python train.py --encoder_arch="convnext" --model="contrastive audio-text model" --dataset="short read English sentences (LibriTTS-R)" --train_examples=26041 --gain_aug_db=6 --noise_aug=0.01 --time_shift_ms=50 --n_mels=64 --hop_length=160 --input="log_mel" --spec_augment=true --win_length=400 --tokenizer="char" --vocab_size=32 --loss="sigmoid" --embed_dim=128 --encoder_norm="layernorm" --encoder_activation="gelu_tanh" --encoder_moe="top_k" --encoder_drop_path=0.15 --encoder_num_experts=4 --encoder_moe_every=1 --encoder_expert_mlp_ratio=0.5 --encoder_experts_per_token=2 --encoder_shared_expert=false --encoder_subsampling=4 --encoder_layers=12 --encoder_width=128 --encoder_kernel_size=7 --text_encoder_causal=true --text_encoder_width=320 --text_encoder_layers=10 --text_encoder_norm="rmsnorm" --text_encoder_norm_position="pre" --text_encoder_activation="gelu" --text_encoder_mlp_ratio=3 --text_encoder_head_dim=64 --text_encoder_fused_qkv=true --text_encoder_bias="all" --text_encoder_qk_norm=true --text_encoder_parallel_block=false --text_encoder_inner_norm=false --text_encoder_positions="learned" --residual_init="scaled_by_depth" --optimizer="adamw" --learning_rate=0.0012 --beta1=0.95 --beta2=0.999 --eps=1e-08 --max_grad_norm=1.0 --magnitude_pruning=0.7 --max_steps=9300 --batch_size=256 --epochs=91.4 --lr_schedule="cosine" --final_lr_fraction=0 --warmup_steps=1860 --weight_decay=0.4
Rows from block 2 of the text encoder of a small contrastive audio-text model, named by matrix and row number. Rows with one number belong to one neuron. Each number is 128 + 24 x the weight over its row's rms, rounded and kept within 0 to 255. All counts start at 0. Numbers have three digits each. After the name is the row's rms in percent of the matrix's.
After each neuron's rows are labels from the 100 texts, of 14848, where the neuron reaches its highest value: "fires on" is the input token at the peak. Only what is clearly more common there than usual is listed. The data: short read English sentences (LibriTTS-R). In brackets: how many of the 100.
# fc1: MLP up (text_encoder.blocks.2.mlp.fc1.weight, 960x320), inputs 0-63
# fc2: MLP down (text_encoder.blocks.2.mlp.fc2.weight, 320x960, transposed), outputs 0-63

fc1.724 025:128128128180128203128128128128241094151128128128128128128128128128128128059173128128128128128066165128147128097128128104128128059128158182167128128128128128094128128128128106128065128128099128
fc2.724 009:128128212093128128128096162128128128128128128128128128128161128128128128128128128128090128128128128059106128128128128128105145128149128128128128128128128128128128128128128126128128128208091128
fires on: "k" (44); "p" (23)

fc1.406 022:137128128128128128128128128128224128128128128128158128128128128128128088128128128128097128128068128104128173128128128128128128128128128143128128128128128128128128145128128128128166128128128128
fc2.406 007:128163128128128128128128215128128128128128128128048128128128128166128190128128128128103128128128057128128128151128128128128128128128128128128128128128128128128113128128128086128128128132114128
fires on: "e" (56); "y" (25)

fc1.281 232:128114128188153128128128128088105151128125128128128128128111104128128128179128128140128128128128128128121135128128146080128128128128128128085128167107128128128128220128128146128128128167128128
fc2.281 160:101172128138155128128144128127119130067124128134128128128139128128099128117166128128112125128222170128119142128133126087096172163144128128135128113152128128151128128128176115089093149128128128
fires on: "w" (99)

fc1.33 024:128105128128128128128128161128128128128128161128065128128128128128128128064128128128185128128074106128128093128128128128067128087128102087168121128128128128128128128128128074172128186128128128
fc2.33 011:128140128128088128128128128128128128128113128128128255147128128128128128178091128128070128128128128128051128128128128128162144128128128177128128128083128128128128128105128128099117128128128128
fires on: "s" (18); "l" (14); "n" (11)

fc1.225 332:128128118128128107128128128085128109128128128039128128128086128128175125128162147128158165128128128128099128128090163128103128112196128128128128184104128128128128128128110137128137155147128128
fc2.225 388:078161103117161144154157148128128128137126147116131123116150128174125128118131128085128167128128114091128187128128127128131163118156128113087106167148128140128128108128142128151167128140148077
fires on: "s" (71)

fc1.36 261:082128128128128128146111089086028128128098128098128128143103078128165128098184156128161128128128173128128160128086181128133128128128128128101128128128128153128128128162128128150128120128150128
fc2.36 318:095128134130128128128125136112072126151132137101144128128128140145126134128161151174128177128220139128128166128123119054091125110119118121088128120099105069127075128128102131128128128128113128
fires on: " " (98)

fc1.446 023:096128128169128128128128128128128128136097128161099128128128065128128115063128128128128128128137128128128128128094128128128068160128092128128174128128128128128128171128128128157128128128128076
fc2.446 011:152128128128128119128128123128128128189128128128128128157096128128128128128131128128128128128128134128183128128070128128128128129128128154128128128128128155128211128128128150128128184128128128
fires on: "b" (78); "g" (8)

fc1.679 257:128091128175128128169168129098128152128128128159128112128128102128128128128128155128128128128128128128106128128099128093112128128143128128087128169128128128128128228128128128128128152176128128
fc2.679 232:101128128149170128148128128127136165128128143128128128128131136140115128128143128180114128105220156158103128128142124079098191146140128105130128110152110128128128128104188128076099146128080146
fires on: "m" (53); "w" (23); "l" (15)

fc1.322 025:128128128164093116128091128173128128128128128128128176128155102128128094128128153128099128128128128190128076128168140128128128128128128128179169128128128128087067112128128128128108201077163128
fc2.322 008:128128128128125128128128128128055128128128128166128128128104128128128230128128128128128128128128128128128128128144175128111128128128118128128128128128128011128128128121128137128128128128136128
fires on: "r" (68); "y" (12); "u" (9)

fc1.78 026:128198216190128116128128096128128128082128129128128128174128107128128128128128097128128128128127128170128128169128168128181128128128128161121128128128128128128089128128128128128128128128151128
fc2.78 016:128124128144128197128128128128128128101128089128128121147091164128128128128131176128150128067128128128128128128128128144105128128157128072128091167096128128128068128128128128160128128128094167
fires on: "o" (40); "e" (38); "w" (9)

fc1.575 022:128098128046128128128128128128128128128128128128128128128095128128128128128128128128128128128128159128178155128128128128128128128128128128128128128128128128178128128128128128128128128128178072
fc2.575 007:128128128128128128128128128128128128128128128128128130128128128128056128128128099128128130085102045128128128128128000128128128128128178037128128128128191128128128128128209128128128128112128128
fires on: "a" (33); "h" (13)

fc1.5 313:136128117170149114128153128080074128128128149128128107127083128135098086109162102084128111117128128128128128167098164084128128128155128141067128169128128128128128126143100133133101139143128128
fc2.5 340:145136184141119128141141099124084128190128117128098112139128150085158146116128121098142110128102128121114175095157128128113128138128147130103117091143057117128141143156138116116136143104148128
fires on: "o" (42); "i" (40)

fc1.63 224:128113141154128128128162128093128128128128128088128128128069095193128128128152128085148146128128164128063054128128216128054089136128128161128128128128128128128128128112128128128128140149133138
fc2.63 168:128152128128123135148128128128128128096141128130138128128130128128119128149128128128128128116146158147150112128128134125128128186113101091195157035146122096128128013126149128128087128087185128
fires on: "c" (53); "h" (14); "k" (9)

fc1.716 021:104128128128128091169128170128128128128128128128128045128128128128128128128128128128128128128095128128128128166128128128128128128128128128128128180128180128068128079128128128128128128077079128
fc2.716 007:128128128128188137128128128128128107128128128128168117158033084128146128128128128128128128093128184128128128128048128128128192140128128128128128113128128128128128128128128128128139128128128128
fires on: "t" (43); "a" (26); "o" (16); "u" (13)

fc1.694 022:085082128106128128128128157105110128128066128128128128102150128114128128128128128128128128128128128128128128128128193128128064128128070128112128128128128128128128063128128128128128069128090100
fc2.694 010:128128178131128128128128128126128128128128128128128184128124128128105128128108168159128128128214128128139128125128128159128198128079077181128128128128128108128128162128093128128134128097128210
fires on: "e" (85)

fc1.85 226:128128128128128145151189128099128128147107128128128137128128094128152128128128128128128110141156134150128128144128202128095132128159128182128093170070090128141114184101120138128128128128128158
fc2.85 143:102131128152155132145128128128103142102100141128110114132139153128128103140164128128114094128184167147128119138109157111128188154178128128128098154139101181134128123104128125084112139132128124
fires on: "w" (100)

fc1.359 022:128128128128167128128128160027128055178128128128128128128128183158185128128128178128128085128173128128128065128128084128128128128128128128086128128128128128128128128165128128128075128128128071
fc2.359 008:128128128153128128128104095115128115128128078128128128128155128128128087128103128128128128128128128128107128197170128141128184128128128128128128128128138128128175149085128128128128120128124128
fires on: "t" (79); "g" (16)

fc1.501 340:128128078160128128116128087086128128180128128117128128128128128138128128074182128174154118128128167128128128128128178128128128128128128128148201128145128128160108146128128126128128128128102128
fc2.501 413:086134167073128128170085138128128115140189086128126124128146168128153128059124114128089128128128088128128136118128093079128128124128093071073128138167116128136157128155128128136139144152151109
fires on: "e" (29); "l" (28); "u" (13)

fc1.306 023:128128128128167128128128128128128128128128128128128128128128128182128149128128128128128128128128097194076128128128128077128169128128128128159128128128128128170128083128176128109128078088128128
fc2.306 007:128128128128128128128128128118128212128128128128128128069128128104128128128128128128128128128128128128128128128128128128202128128128128128128033128128128128128128128128066128128128128128128128
fires on: " " (72); "l" (8)

fc1.91 023:128128128153128162128108144167128128128192128128128111128128056097128128092128073128128128128074128128128128128128092180096111128128128128128128128128128128128128164077128128175128128128128128
fc2.91 007:128128128128128128128128189128128145128128128195128128128128128128128128184128128128128128128128123128128092128128128128128128050128128059116128128153128128128128128128128056153063128128128128
fires on: "h" (71)

fc1.295 026:110109128128128128168128128128128178128128128128173128128128128128128128128171075128085128128143070203128107128182175128128139128128128128194128091128128128128128128122094128177128097128128128
fc2.295 010:128128128138128128148128128137128128128150117205116128128128126094130128128128128128128128172228103128128128128128123164128128102128100106205128157128128128192128083128128128128121091073157128
fires on: " " (74); "r" (10)

fc1.8 208:128128119166128128128128128128128141170128077128098128108104110173158128128128157128128128127151128175110128128132197091128137128128128128090128153128094128128097201128128128065132167162128128
fc2.8 156:128162135158153112105135145118128127128107128159128060147164128128133128128196128199084140107186146128128140128128143091128194128128142128099128111160118115128128144152144130066111128116122128
fires on: "s" (20); "a" (16); "o" (14)

fc1.730 210:128103128163128128155130128095128128128103128128096128128103100198128128152128165128128119128167143128128128111128136087128128128128128128103128161128128128156079128125113128059128180156128128
fc2.730 117:097128128126153128128146111128076167128124128156128098125100128128128128128200128128101150083167188084128128128128156115128128172128128128128188099125157095147128128128191128114100128104128110
fires on: "e" (51); "i" (20); "s" (14); "y" (11)

fc1.208 022:128128128128128128128128128128128128128128128128128128180128128109087085128128128085128128128128128128128073128163128128128156128128128197097128169191095128128128128128128128128128071128186128
fc2.208 007:128128128128128174128128126128128235128128128128128114128128128128128072071128128128160128128128128128128128128128128128128128128128128128128128191128128128128128128128128128128128128128128128
fires on: "h" (66); "r" (11); "f" (7)

fc1.519 022:128128162128128128128128128128128128128128128128128128128128197128128128194157128128201128128128128128128128128069128177128172128128128186128128128054128061128128128128169089128128128128128128
fc2.519 009:163038128128099132128128128128128128128128128128095199128128128128191128128025128128128128128128128128128254128157128128128128128128128128128128185128128128128128128128182125172065128128128046
fires on: "o" (34); "i" (25); "e" (21)

fc1.493 022:128128140128128083128117159128084128128128128128073128104128128128128128128128128168081128128074128128160091128105128128128128128128168080128128128128128100128083128128128128128074068128128128
fc2.493 008:119225075128128128128128145128128128128144128148128128074128128128128096128128128128128128106035148128128006085128128128128128128128128128128128128128128128107128128128128128128128128128128128
fires on: "w" (69); "l" (11)

fc1.169 337:171120101146129128128128096106128128161095124128084150118125080128145159160128160128128089128155128177120128130128143142086159128128128182128067143073058120128117135068077164128128131128128192
fc2.169 268:138087128122156148145188128128139150093134097158128133165128128125079128128161094128092099128170132100128150159132130128128190148128128123128128085106133106107151128146141120128083128128128130
fires on: "k" (98)

fc1.581 023:128118128157128128128128128128128128128128141128128128128180061088128128162055128128128128091128091128128128185171148128128128128128181081128128128128128128128087128128128177194087068128087128
fc2.581 008:128128128032105137128128128128199128067128090128103128129128128128128053205128101128093128094128128128128176128193128128128128075128128128128128128184128128128130128128128128128141128128129128
fires on: "w" (47); "e" (38)

fc1.292 023:128163092128165128128128128128128128128128128128128128128128222128128184128153073212128128128128167167128173086208128128169128128087128128128056128150128128083128128128128128128128128128128179
fc2.292 006:128128128128128148128128174128128128128140106128128165154128128128102128128144137128214128128137128128128126128128169128136128128128128128128128137128128128128128128128128018128139128019128128
fires on: " " (42); "l" (24); "w" (10)

fc1.356 020:128187128128047128128128128128128128128062128128128156173128128128092171128128128057128226128128176128128128099171100063128128074098128128040128174128128128128128128128191128128128099074128128
fc2.356 007:128116128128128128078128128128128128128128128128128128128128128128128128128128128106112128128128159042128128128128019128128128128128128128124128128128128219128255128128128112128128128128128128
fires on: "n" (51); "m" (9)

fc1.171 024:128068128128128128044128128128167128128166128128128128128094128128128128128128161128128128128069128160128128081128128128128128128128128128128128083128165159128128068128128128105128128185128192
fc2.171 006:128128255128187128128128126128129128128128128128128128128128128128128128128128128198128128171196128128128128128128189114166128126134128128128133128137128128179128128128128128128128128128128199
fires on: "a" (18); "r" (12); "l" (9)

fc1.176 022:128128128181128184201128095128128128128128128128128128086128128097128104128128128128102128128031128128128128128128128128128128096128128080128128128128128128128076128195203128128128070128077128
fc2.176 008:128074128128128128128128084128055128128157128128128128128128128128122128128128128128137024128153128128211128128128128128128142198161128128216128123128128128088128128128128128128128164061128082
fires on: "a" (24); "u" (18); "o" (18); "y" (9)

fc1.726 027:128128128128128091060173128128208084128145102128085128128077166104114128102105094128161128128128128128128058128102168128062128128128128128128125128128128128153128190128128128128128128128161128
fc2.726 007:128043128128128128167128128128128128128128128128187128128129128101128123128128062128128131128128148128128128128128128128128128128128128128137128128128128128128128128128128128236128128218128147
fires on: "u" (56); "o" (25)

fc1.29 022:128128128128128128057128128128128092197104128128081128128128128128128128091194128122093128128128128128128128128128128128163128128128175128128128128128128084128128180044090169128128128080128128
fc2.29 008:184164141074128220128196128077109128128128140128128128057128134131128128128155128128167128128128112128128128158154128148128128128128128128128128189107128096128128128128128128128154082101158128
fires on: "r" (87)

fc1.586 239:128110128189155128128188102102107128148128128128128125128128088128135109161128128128128128128128128128104128128128191105092147128189128184113081178128128128128104160128128135090128128165128128
fc2.586 128:087112128156161128137128110141128135128084128128128128125139128166128128128154128140116080128172165170154128137116162117128186155182142128135128152174118180143098137128102128071108149128128117
fires on: "b" (63); "u" (26)

fc1.398 024:128127062128069128170128091206128167128128128128128128128167105128128060128128128128128128128128128128128158128071128083128128128128208088128128128128128081128128136182128128128128128128103128
fc2.398 007:222128128122176142128128128128128204128128128128128128128128128128128128128124128145125128128128098128139128128130128128191110128128128128129067128128143128128077128128128128142126128162128128
fires on: "e" (83); "r" (11)

fc1.135 024:128128128128128128128084166128128079087128128196168128128128080128128105128128128128128182128128128128128128174128128128128128096190168128128128128128128128157079032128069128128128128128128128
fc2.135 009:056128128128128132128128089128128128130185128128128128128128128128128128128114128128097128101136128128128128128128128130170128128150128128128115128128128128194128128128081128042175104128128118
fires on: "i" (62); "a" (16)

fc1.393 025:128128128128128128128128128128128128128128196161128128128128128076128200061128128128128128128128128128165128192085128090159128067128128128128128065128215128128128128128128105128162128128128128
fc2.393 011:065117128128128128076128128128128128128128128128128039128128128128128128128162091025106128128128128128135128128131128116128201128128092115128128129152102200170128059128128160128117128128060067
fires on: "o" (35); "u" (25); "m" (17); "a" (12)

fc1.187 331:147132128171128128153128094093111128133093128128078159133128087128138128178128151121128081128153128196128110128128137147113147135129128195128053148094100109128128138052102158128128104128146134
fc2.187 337:123085084128153133134184128128062194128145124135136152150146128111128125128170114128098089065126139128128141128143152128128151131083097142128132128115114121129128108122116112122108128128196095
fires on: "n" (100)

fc1.367 025:067128128128128128128077144128128097128165128128073128159128198062128128128128128128202128086128128128128128128128093095098128091128128128128128128090108128128128128087128173128128149128128128
fc2.367 006:128017128128128128128128128128128128128128128128128128128170128128128147154128128128127128128160220128128128128193128218128126128128128128128128128128128128128128128128128140128128128169150128
fires on: "e" (70)

fc1.203 025:128128128128148128128128159128128128118128128128128128128128128128128128140151155079128128110128107128128161128128128128128068069128143186073100128128128128128128108128128128128128128128128128
fc2.203 014:128128128093128128128128128156128128108128078131128128128120128128115128128128128128111128128175128176128145114180128128128128102097102117134128128128102158128128078146176080128128128128082128
fires on: "u" (41); "o" (23); "a" (22); "i" (14)

fc1.166 224:128128128195128128166188128098084128158090102132089128118128085128128106157128158128116106128161128107128128128128188097097151128128146128089090176087080107128128128106125142128128129163128161
fc2.166 144:085122128144167128143144130146099130098090128128128128138128153128115128119161128136101111117199173128146128128119158101128186166193128128141128140139128183142128128128147124091090128128128128
fires on: "b" (100)

fc1.467 024:128128128215076128128128128128128128128187092128128128152128128128107128128128172138128128128158128128128128190128128128128128128128128065097128128128128164087128161128128128128128128128099128
fc2.467 009:189128128128122128128100128128128128128128128128128128128128128128123134128128128128128128162124128128128155130128063204128128032128128128128128131128070128135128128128128128128128219128128128
fires on: "w" (98)

fc1.69 348:147119108128128124128128128112095128128128129156128107128100128174079077128128128152128104128128128128128101164103128106128128142147128166128128158128128143132139128090075132065109128149128187
fc2.69 454:131073128109114113144106128104114186161142113106148128109138170065159141147086151128151140096086146127086134092164127148098120120096128118082115110133115116128085128132128143154141153128128148
fires on: "i" (62); "a" (25)

fc1.483 022:128128175101182128128128128128188128139128128128083128128128128128128128128128093107128128128107128128128128050086128128158128128128128128128128128128131128128128128128081128217174128128128128
fc2.483 008:128020179128116128128128132128128128128128096128128128128151131148078128128128163128127098083128099077084128128128128128197128128095071128128109152128128128076112122128128128128080104128128182
fires on: "h" (97)

fc1.594 025:128128128227091173128128128128128122128146128128128148165128128128128090128128128128124128174128128255128128167128055128169128128128176138128128128128000128145128128128128128128128128128128128
fc2.594 018:183128128128153167125128128128128128128104128128144128128076128128128128072152148100128128128127128128100128128128128191128128128128128075128124128128128046128076126128147128128128146128147170
fires on: "a" (25); "h" (23); "r" (13); "g" (9)

fc1.613 023:097159128128128128128128101128128128128085128142128102128128128128128194168128111076128128128128128128128128165128128128128128068128128128128170195170128128100078128097128128128085128128128128
fc2.613 009:079128128143128125128142128128128043128147128128146128151137169231124128195128128128086128128128170128128128128128128128157128068128128128145128128128128128108128128128128109128128160128115128
fires on: "o" (40); "a" (30); "u" (9)

fc1.553 022:128128128085128128128128128128128128128190128128128128128128128128072070128128128128128189128128128128128128128128162128128128128128128128224055146197092128128128128057128128128128148128128128
fc2.553 008:108066242128128128128097128128128128136128128131195128128128128128128128128128128128128128128128128155128128128128128128180128128128128128128122128128128106147128138128128128128128128164128128
fires on: "w" (46); "i" (41)

fc1.515 351:125100083135128128150079061096166128146088119128066128121096119128152150133128151128144128128128150164096074128128134128101164128128146118088113128128111128128105128067128128128141128146199128
fc2.515 413:162128128152148148099163142123111209113157190128138127163157150100083128149151107105118076087118123139155128128135104167137144122097118126128128088144128095128155135128122125128123107105128133
fires on: "k" (62); "p" (19); "c" (7)

fc1.305 024:101077128165157128128128159128128128128128128128128128128128128128128128128128166128128128158128128128185176128166128128128103091078128128128142128128092128103128128128128128128103128128062128
fc2.305 007:128128128128134080128128128150128128128128128128128128128128128136128058128168128128128128128128128128128137058076128128117128128074127128128128128128128128106128128128128128128128128128128128
fires on: "o" (78); "a" (22)

fc1.753 226:128128128128164128174128128099100128155128128128128128128128096128128128128128149128128128134128128128128128128096160128128128128166128171085128178128128128128128128128128143128111141128128128
fc2.753 146:090133128148160144142128128134129153078105128128128100114128128177128110128128128128113098108221180128134128132114147094114128151170124128128092138153123156149128122128155128074092151127128128
fires on: "b" (100)

fc1.317 289:128128068174167128115128128128128128128128185150055128141128104106128117186128128128128027128128128105128084141125128120128128128171163155123128159128128128128128176128128130058128128128128128
fc2.317 354:128128128112131163159093148157128143089145111151138128104101163166076132115117113128128128128098153171108128128173119128105128128086087128128094085128128134141145128128088096128108123111125193
fires on: "u" (99)

fc1.308 023:193128128128128128128128128095128128128152128128128128088128128128128097128128128188128128128128128171097174207128128128186161128128128128128128128155128144128176128128150128128103128156128128
fc2.308 008:038128128128128174128102128128128128128128128079128122128110128128128128128128128114128128155123128128134128128128128128128128128128128128128112128128128128202077128133128128128128068135128128
fires on: " " (36); "h" (29); "r" (25)

fc1.632 295:113107109146145128173128084090135128128077128128095155128094128128128128148102143128144094111128152163108078149128136146107128172128128128102128137128128128128115128080128128128128128141216128
fc2.632 318:160128128158154141128196118142114199128149128151128128161128139140128128128143120097129128098146161190132124128163118174131128158087117128128128070135114100128161124082142119128125113103178151
fires on: "k" (65); "p" (7)

fc1.373 026:128165128128182128128128166128128128128128128092128100067128082128187099098128177153128128128128128128128115128128128128128128128128128128152128128128128051166128128088090128128128128102101128
fc2.373 009:128104128128128134128128128128128104128178128128128128128073128119128115128128128128128128149128128128128128128128128145128185100128128128128128131128128128128128128131128128128153136128128128
fires on: "t" (93)

fc1.241 277:114128128130145128128125089128128161128114172114072128128128126128170128195167128128128128133111128128128079106128128128128128128152144128128128128157128144128094146141128180081152143128112089
fc2.241 434:134141133113068150074099119128141123128153098138167107113158136140149150115143154147131130145117138166110128101151128148072128124124128145128109100097098180149128112128128109128147114128128128
fires on: "i" (45); "t" (15); "o" (13); "v" (7)

fc1.35 042:128128128128128128128128128128079128152150066128128128128151128128163128071163074128122128179128128128171102184110128128128171118128128255133062128077128128128128095054127128128128104097128128
fc2.35 029:102128185128128148139128128150128118148128128128128128143128128094128138059128128124126089128110128161128168128131147128108128128128128076128127128116128111128128128136142128128128095128128127
fires on: " " (84)

fc1.452 228:128146123187128143148180128099098128147128099128128128128105095128128128128128154128116128138165151128128128128103209111128128128128141174094128168083097122128128128128128128091128128128141128
fc2.452 143:102123128156159131144128128128105135128094141128121115152118128128117128128160128135109113111197182128128134128107167113116176165186119164128128141135111167129128136128143117098090128128128116
fires on: "b" (100)

fc1.228 024:128128128128128128066128128171128184128161175128193128078091128091128128128128128098128128128128128128128128092128128082074128128128128128128186085085128128128190078097087128157095128128128128
fc2.228 011:128128128063090128087128105128128118128171128128111128094128128125128128128128128128128128099128128128128128071128128113107128128128106165128197128128086128128128128128128128128122128147128040
fires on: "l" (27); "y" (23); "b" (16); "m" (10)

fc1.480 023:171128128128128128129128128128084184128128176080128128128128099128060128128128101128128128093064128160067128128200128128128128128128128128128128128128128128128128128128128174128128128128128128
fc2.480 010:165144232128208128128217128128128128128128128128145095137128160101128128080128128128128059128236158128112128128128121128128128128128138128128128131128082128128128128128128128128128128128128191
fires on: "m" (96)

fc1.57 022:193128128128150128128128083128128167168128128128128111128128128128128128128128128128128128128086069128128128128128128128128085045128128170128151128128128128128128128128128128203128128128128128
fc2.57 006:128098128128128128128128128210128128128128128128128128128128128139128044128128128128128128128233128128128128128128128102128128091128128128099128166072128128128077128128128219128128128128099128
fires on: "e" (38); "h" (32)

fc1.763 228:128080118128128128128160128084128139128128128128128128089128128128128128128128128128110128123170128128107128128091128128128128119139128128104095180128111130145128128128128174128128169160128128
fc2.763 170:103134132095141128165128128099103164052128128128128128113114128128114128109128128128128103102203172115099128128140128105126128163150128128148128111128128128128121058128185128113102150128113131
fires on: "a" (61); "o" (16)

fc1.532 023:128128168098128102176128128128080128139128128128128128169174128128128128128128128128128128072128128128128100128148109168128128163128184128128185182128128150128128100128128128128165128128128128
fc2.532 005:128128079128128128128128153128128128128128128089128128128128128128093128128128128128128128128128175128128128128128128128128128128128199096128128128139128128128237167128128128128188128128128128
fires on: "i" (89)

fc1.101 022:128128128128088128148128128128128095128068128136120166128128184128128128128128128161128128128128128128128128128128128128065128128128128128128160128100128128169128128128128128128128128128092128
fc2.101 007:128128128128128128128128128128128128128128128175128128129174081128112128128128065128128202128128128128128085128128128112065128172128128128128128128128128128128128128128128128255128187058128128
fires on: "u" (39); "d" (18)

fc1.133 217:128151128168128128166188106104072128170063128128128128128120089119128128128128128128157128128181128128142128128107128114148128165128128128128128151128128128138171128128128128128141076128128128
fc2.133 183:128073147117123128128180115128096128183119128128152128202133128128096124128145128075102083111112099128128128095128128115125077085146104128080046128124130053128128128137131132128143130115079129
fires on: "o" (53); "i" (22); "a" (12)

fc1.139 019:128075128079128160128128128128128194128128128128208128070128128128128169128128128128091128189091095128128128128128128128128128057149176128128128082145128128128128128128128102128091128128128128
fc2.139 008:221065128128129128179079128128128128128210128110128128160128128128128128128128128128128128128128091128045128039139128128128128128128137128128128128128128128128128128128128128109115128128128128
fires on: " " (53); "n" (13); "y" (8); "w" (7)

fc1.464 025:128128128128157128128128128128128128128105128128128118128042092128128128128128128128176128087128175128177128128157128128128128128176091128128128081128128128128128128171141182045128128157128168
fc2.464 010:128160128079128128128183128128128128128128128075188128128082128128128130128128128042170128140168128128128128128128000128128072013128128199128128128128128128128128128128128141072128128151109128
fires on: "h" (96)

fc1.10 217:128105128163128109128146128085158128128114128128105128090124110128128128128128128128128128128128128155114072128099128099128136128128128128128128171128095128128101195111128167128128128128128128
fc2.10 161:097128128116138128128158144107100162128128128140157070105101128128128128128156145128129129079191169116058124128128128089128128148138128128128128104140127093128128128112180114092090128102128128
fires on: "w" (54); "l" (34)

fc1.49 348:128104090128112128128079069106128128128094145128058127104101128128128161128128171128128128128128145195105100128128140128097179128128153124071128143128113128155115151060128159128128128161128135
fc2.49 361:157102107144153160128153128116128197128141128141128128164155128110128128120172106101120111073128116132128118144117090128128175109092128143090128092135172110128128128126112137128126128088178128
fires on: "k" (64); "d" (22)

fc1.620 023:045164113128066128128128128153128084128128128147128166182128191128083128128128128128178120128158128063087128165128128128128105101128128128125098177128178128091128128128180128128128128128128128
fc2.620 008:000000128128128128184128128128128128128102128128128128239154128128128128128139128128128128128128149128128128128128128109128128128128128128128182128128128128128128128128128154128128128128128241
fires on: "n" (27); "l" (13); "i" (13); "u" (12)

fc1.708 022:128197128128128128098128071128128155128169128156099128128128128128128175128128128128128073128128128128128128128128128128128166128128128072081128128074128128128128128128162067128128128128128128
fc2.708 008:128214128128128128081128191128157128128128128125128182080128128128128128225128159128128128128069128128128128128081128090128128128128152128176128128128128128128128128128128077116128129128128128
fires on: "l" (33); "u" (8)

fc1.430 023:128128128128128128128119191128128181128094128128128128128128128128128183128128128128128128128096128128179060148128128128128128163128128113128128128128128128128173128128128128128128128128128128
fc2.430 008:128128128128128128128128138128128128128128128115145128128128173128128128128133046128128128128128156128141128062128128087153128128128117128128128107128128128075193128128135128128138086099128128
fires on: "l" (43); "n" (29)

fc1.529 021:128128087089128128128060128128128089128128128128061128128128128087198198128091128076128128128128128128128128128128128073128121153128160128128153128128118128128128128128077128128128172128128064
fc2.529 007:128128128128094095122148128128094128128121128128128128128128128128128111106128128128125128128128128128128128084089067128128128128159167128172128128096128128128128128128128128128100128128128128
fires on: "m" (40); "n" (28); "l" (22)

fc1.635 024:128128128128128170059128086081128128128156128197075177192128128128128128128128096128128128128128068085128069128128128128079128128128128128128098128128128128081128128128118128128208128220105128
fc2.635 007:128128128128128128128128079128128128133128128128128128118128128121128115128128128128128128128128128128128139128128128128128128128128128128128128128128128128128128128128128128041128128128128092
fires on: "c" (39); "e" (38); "n" (16)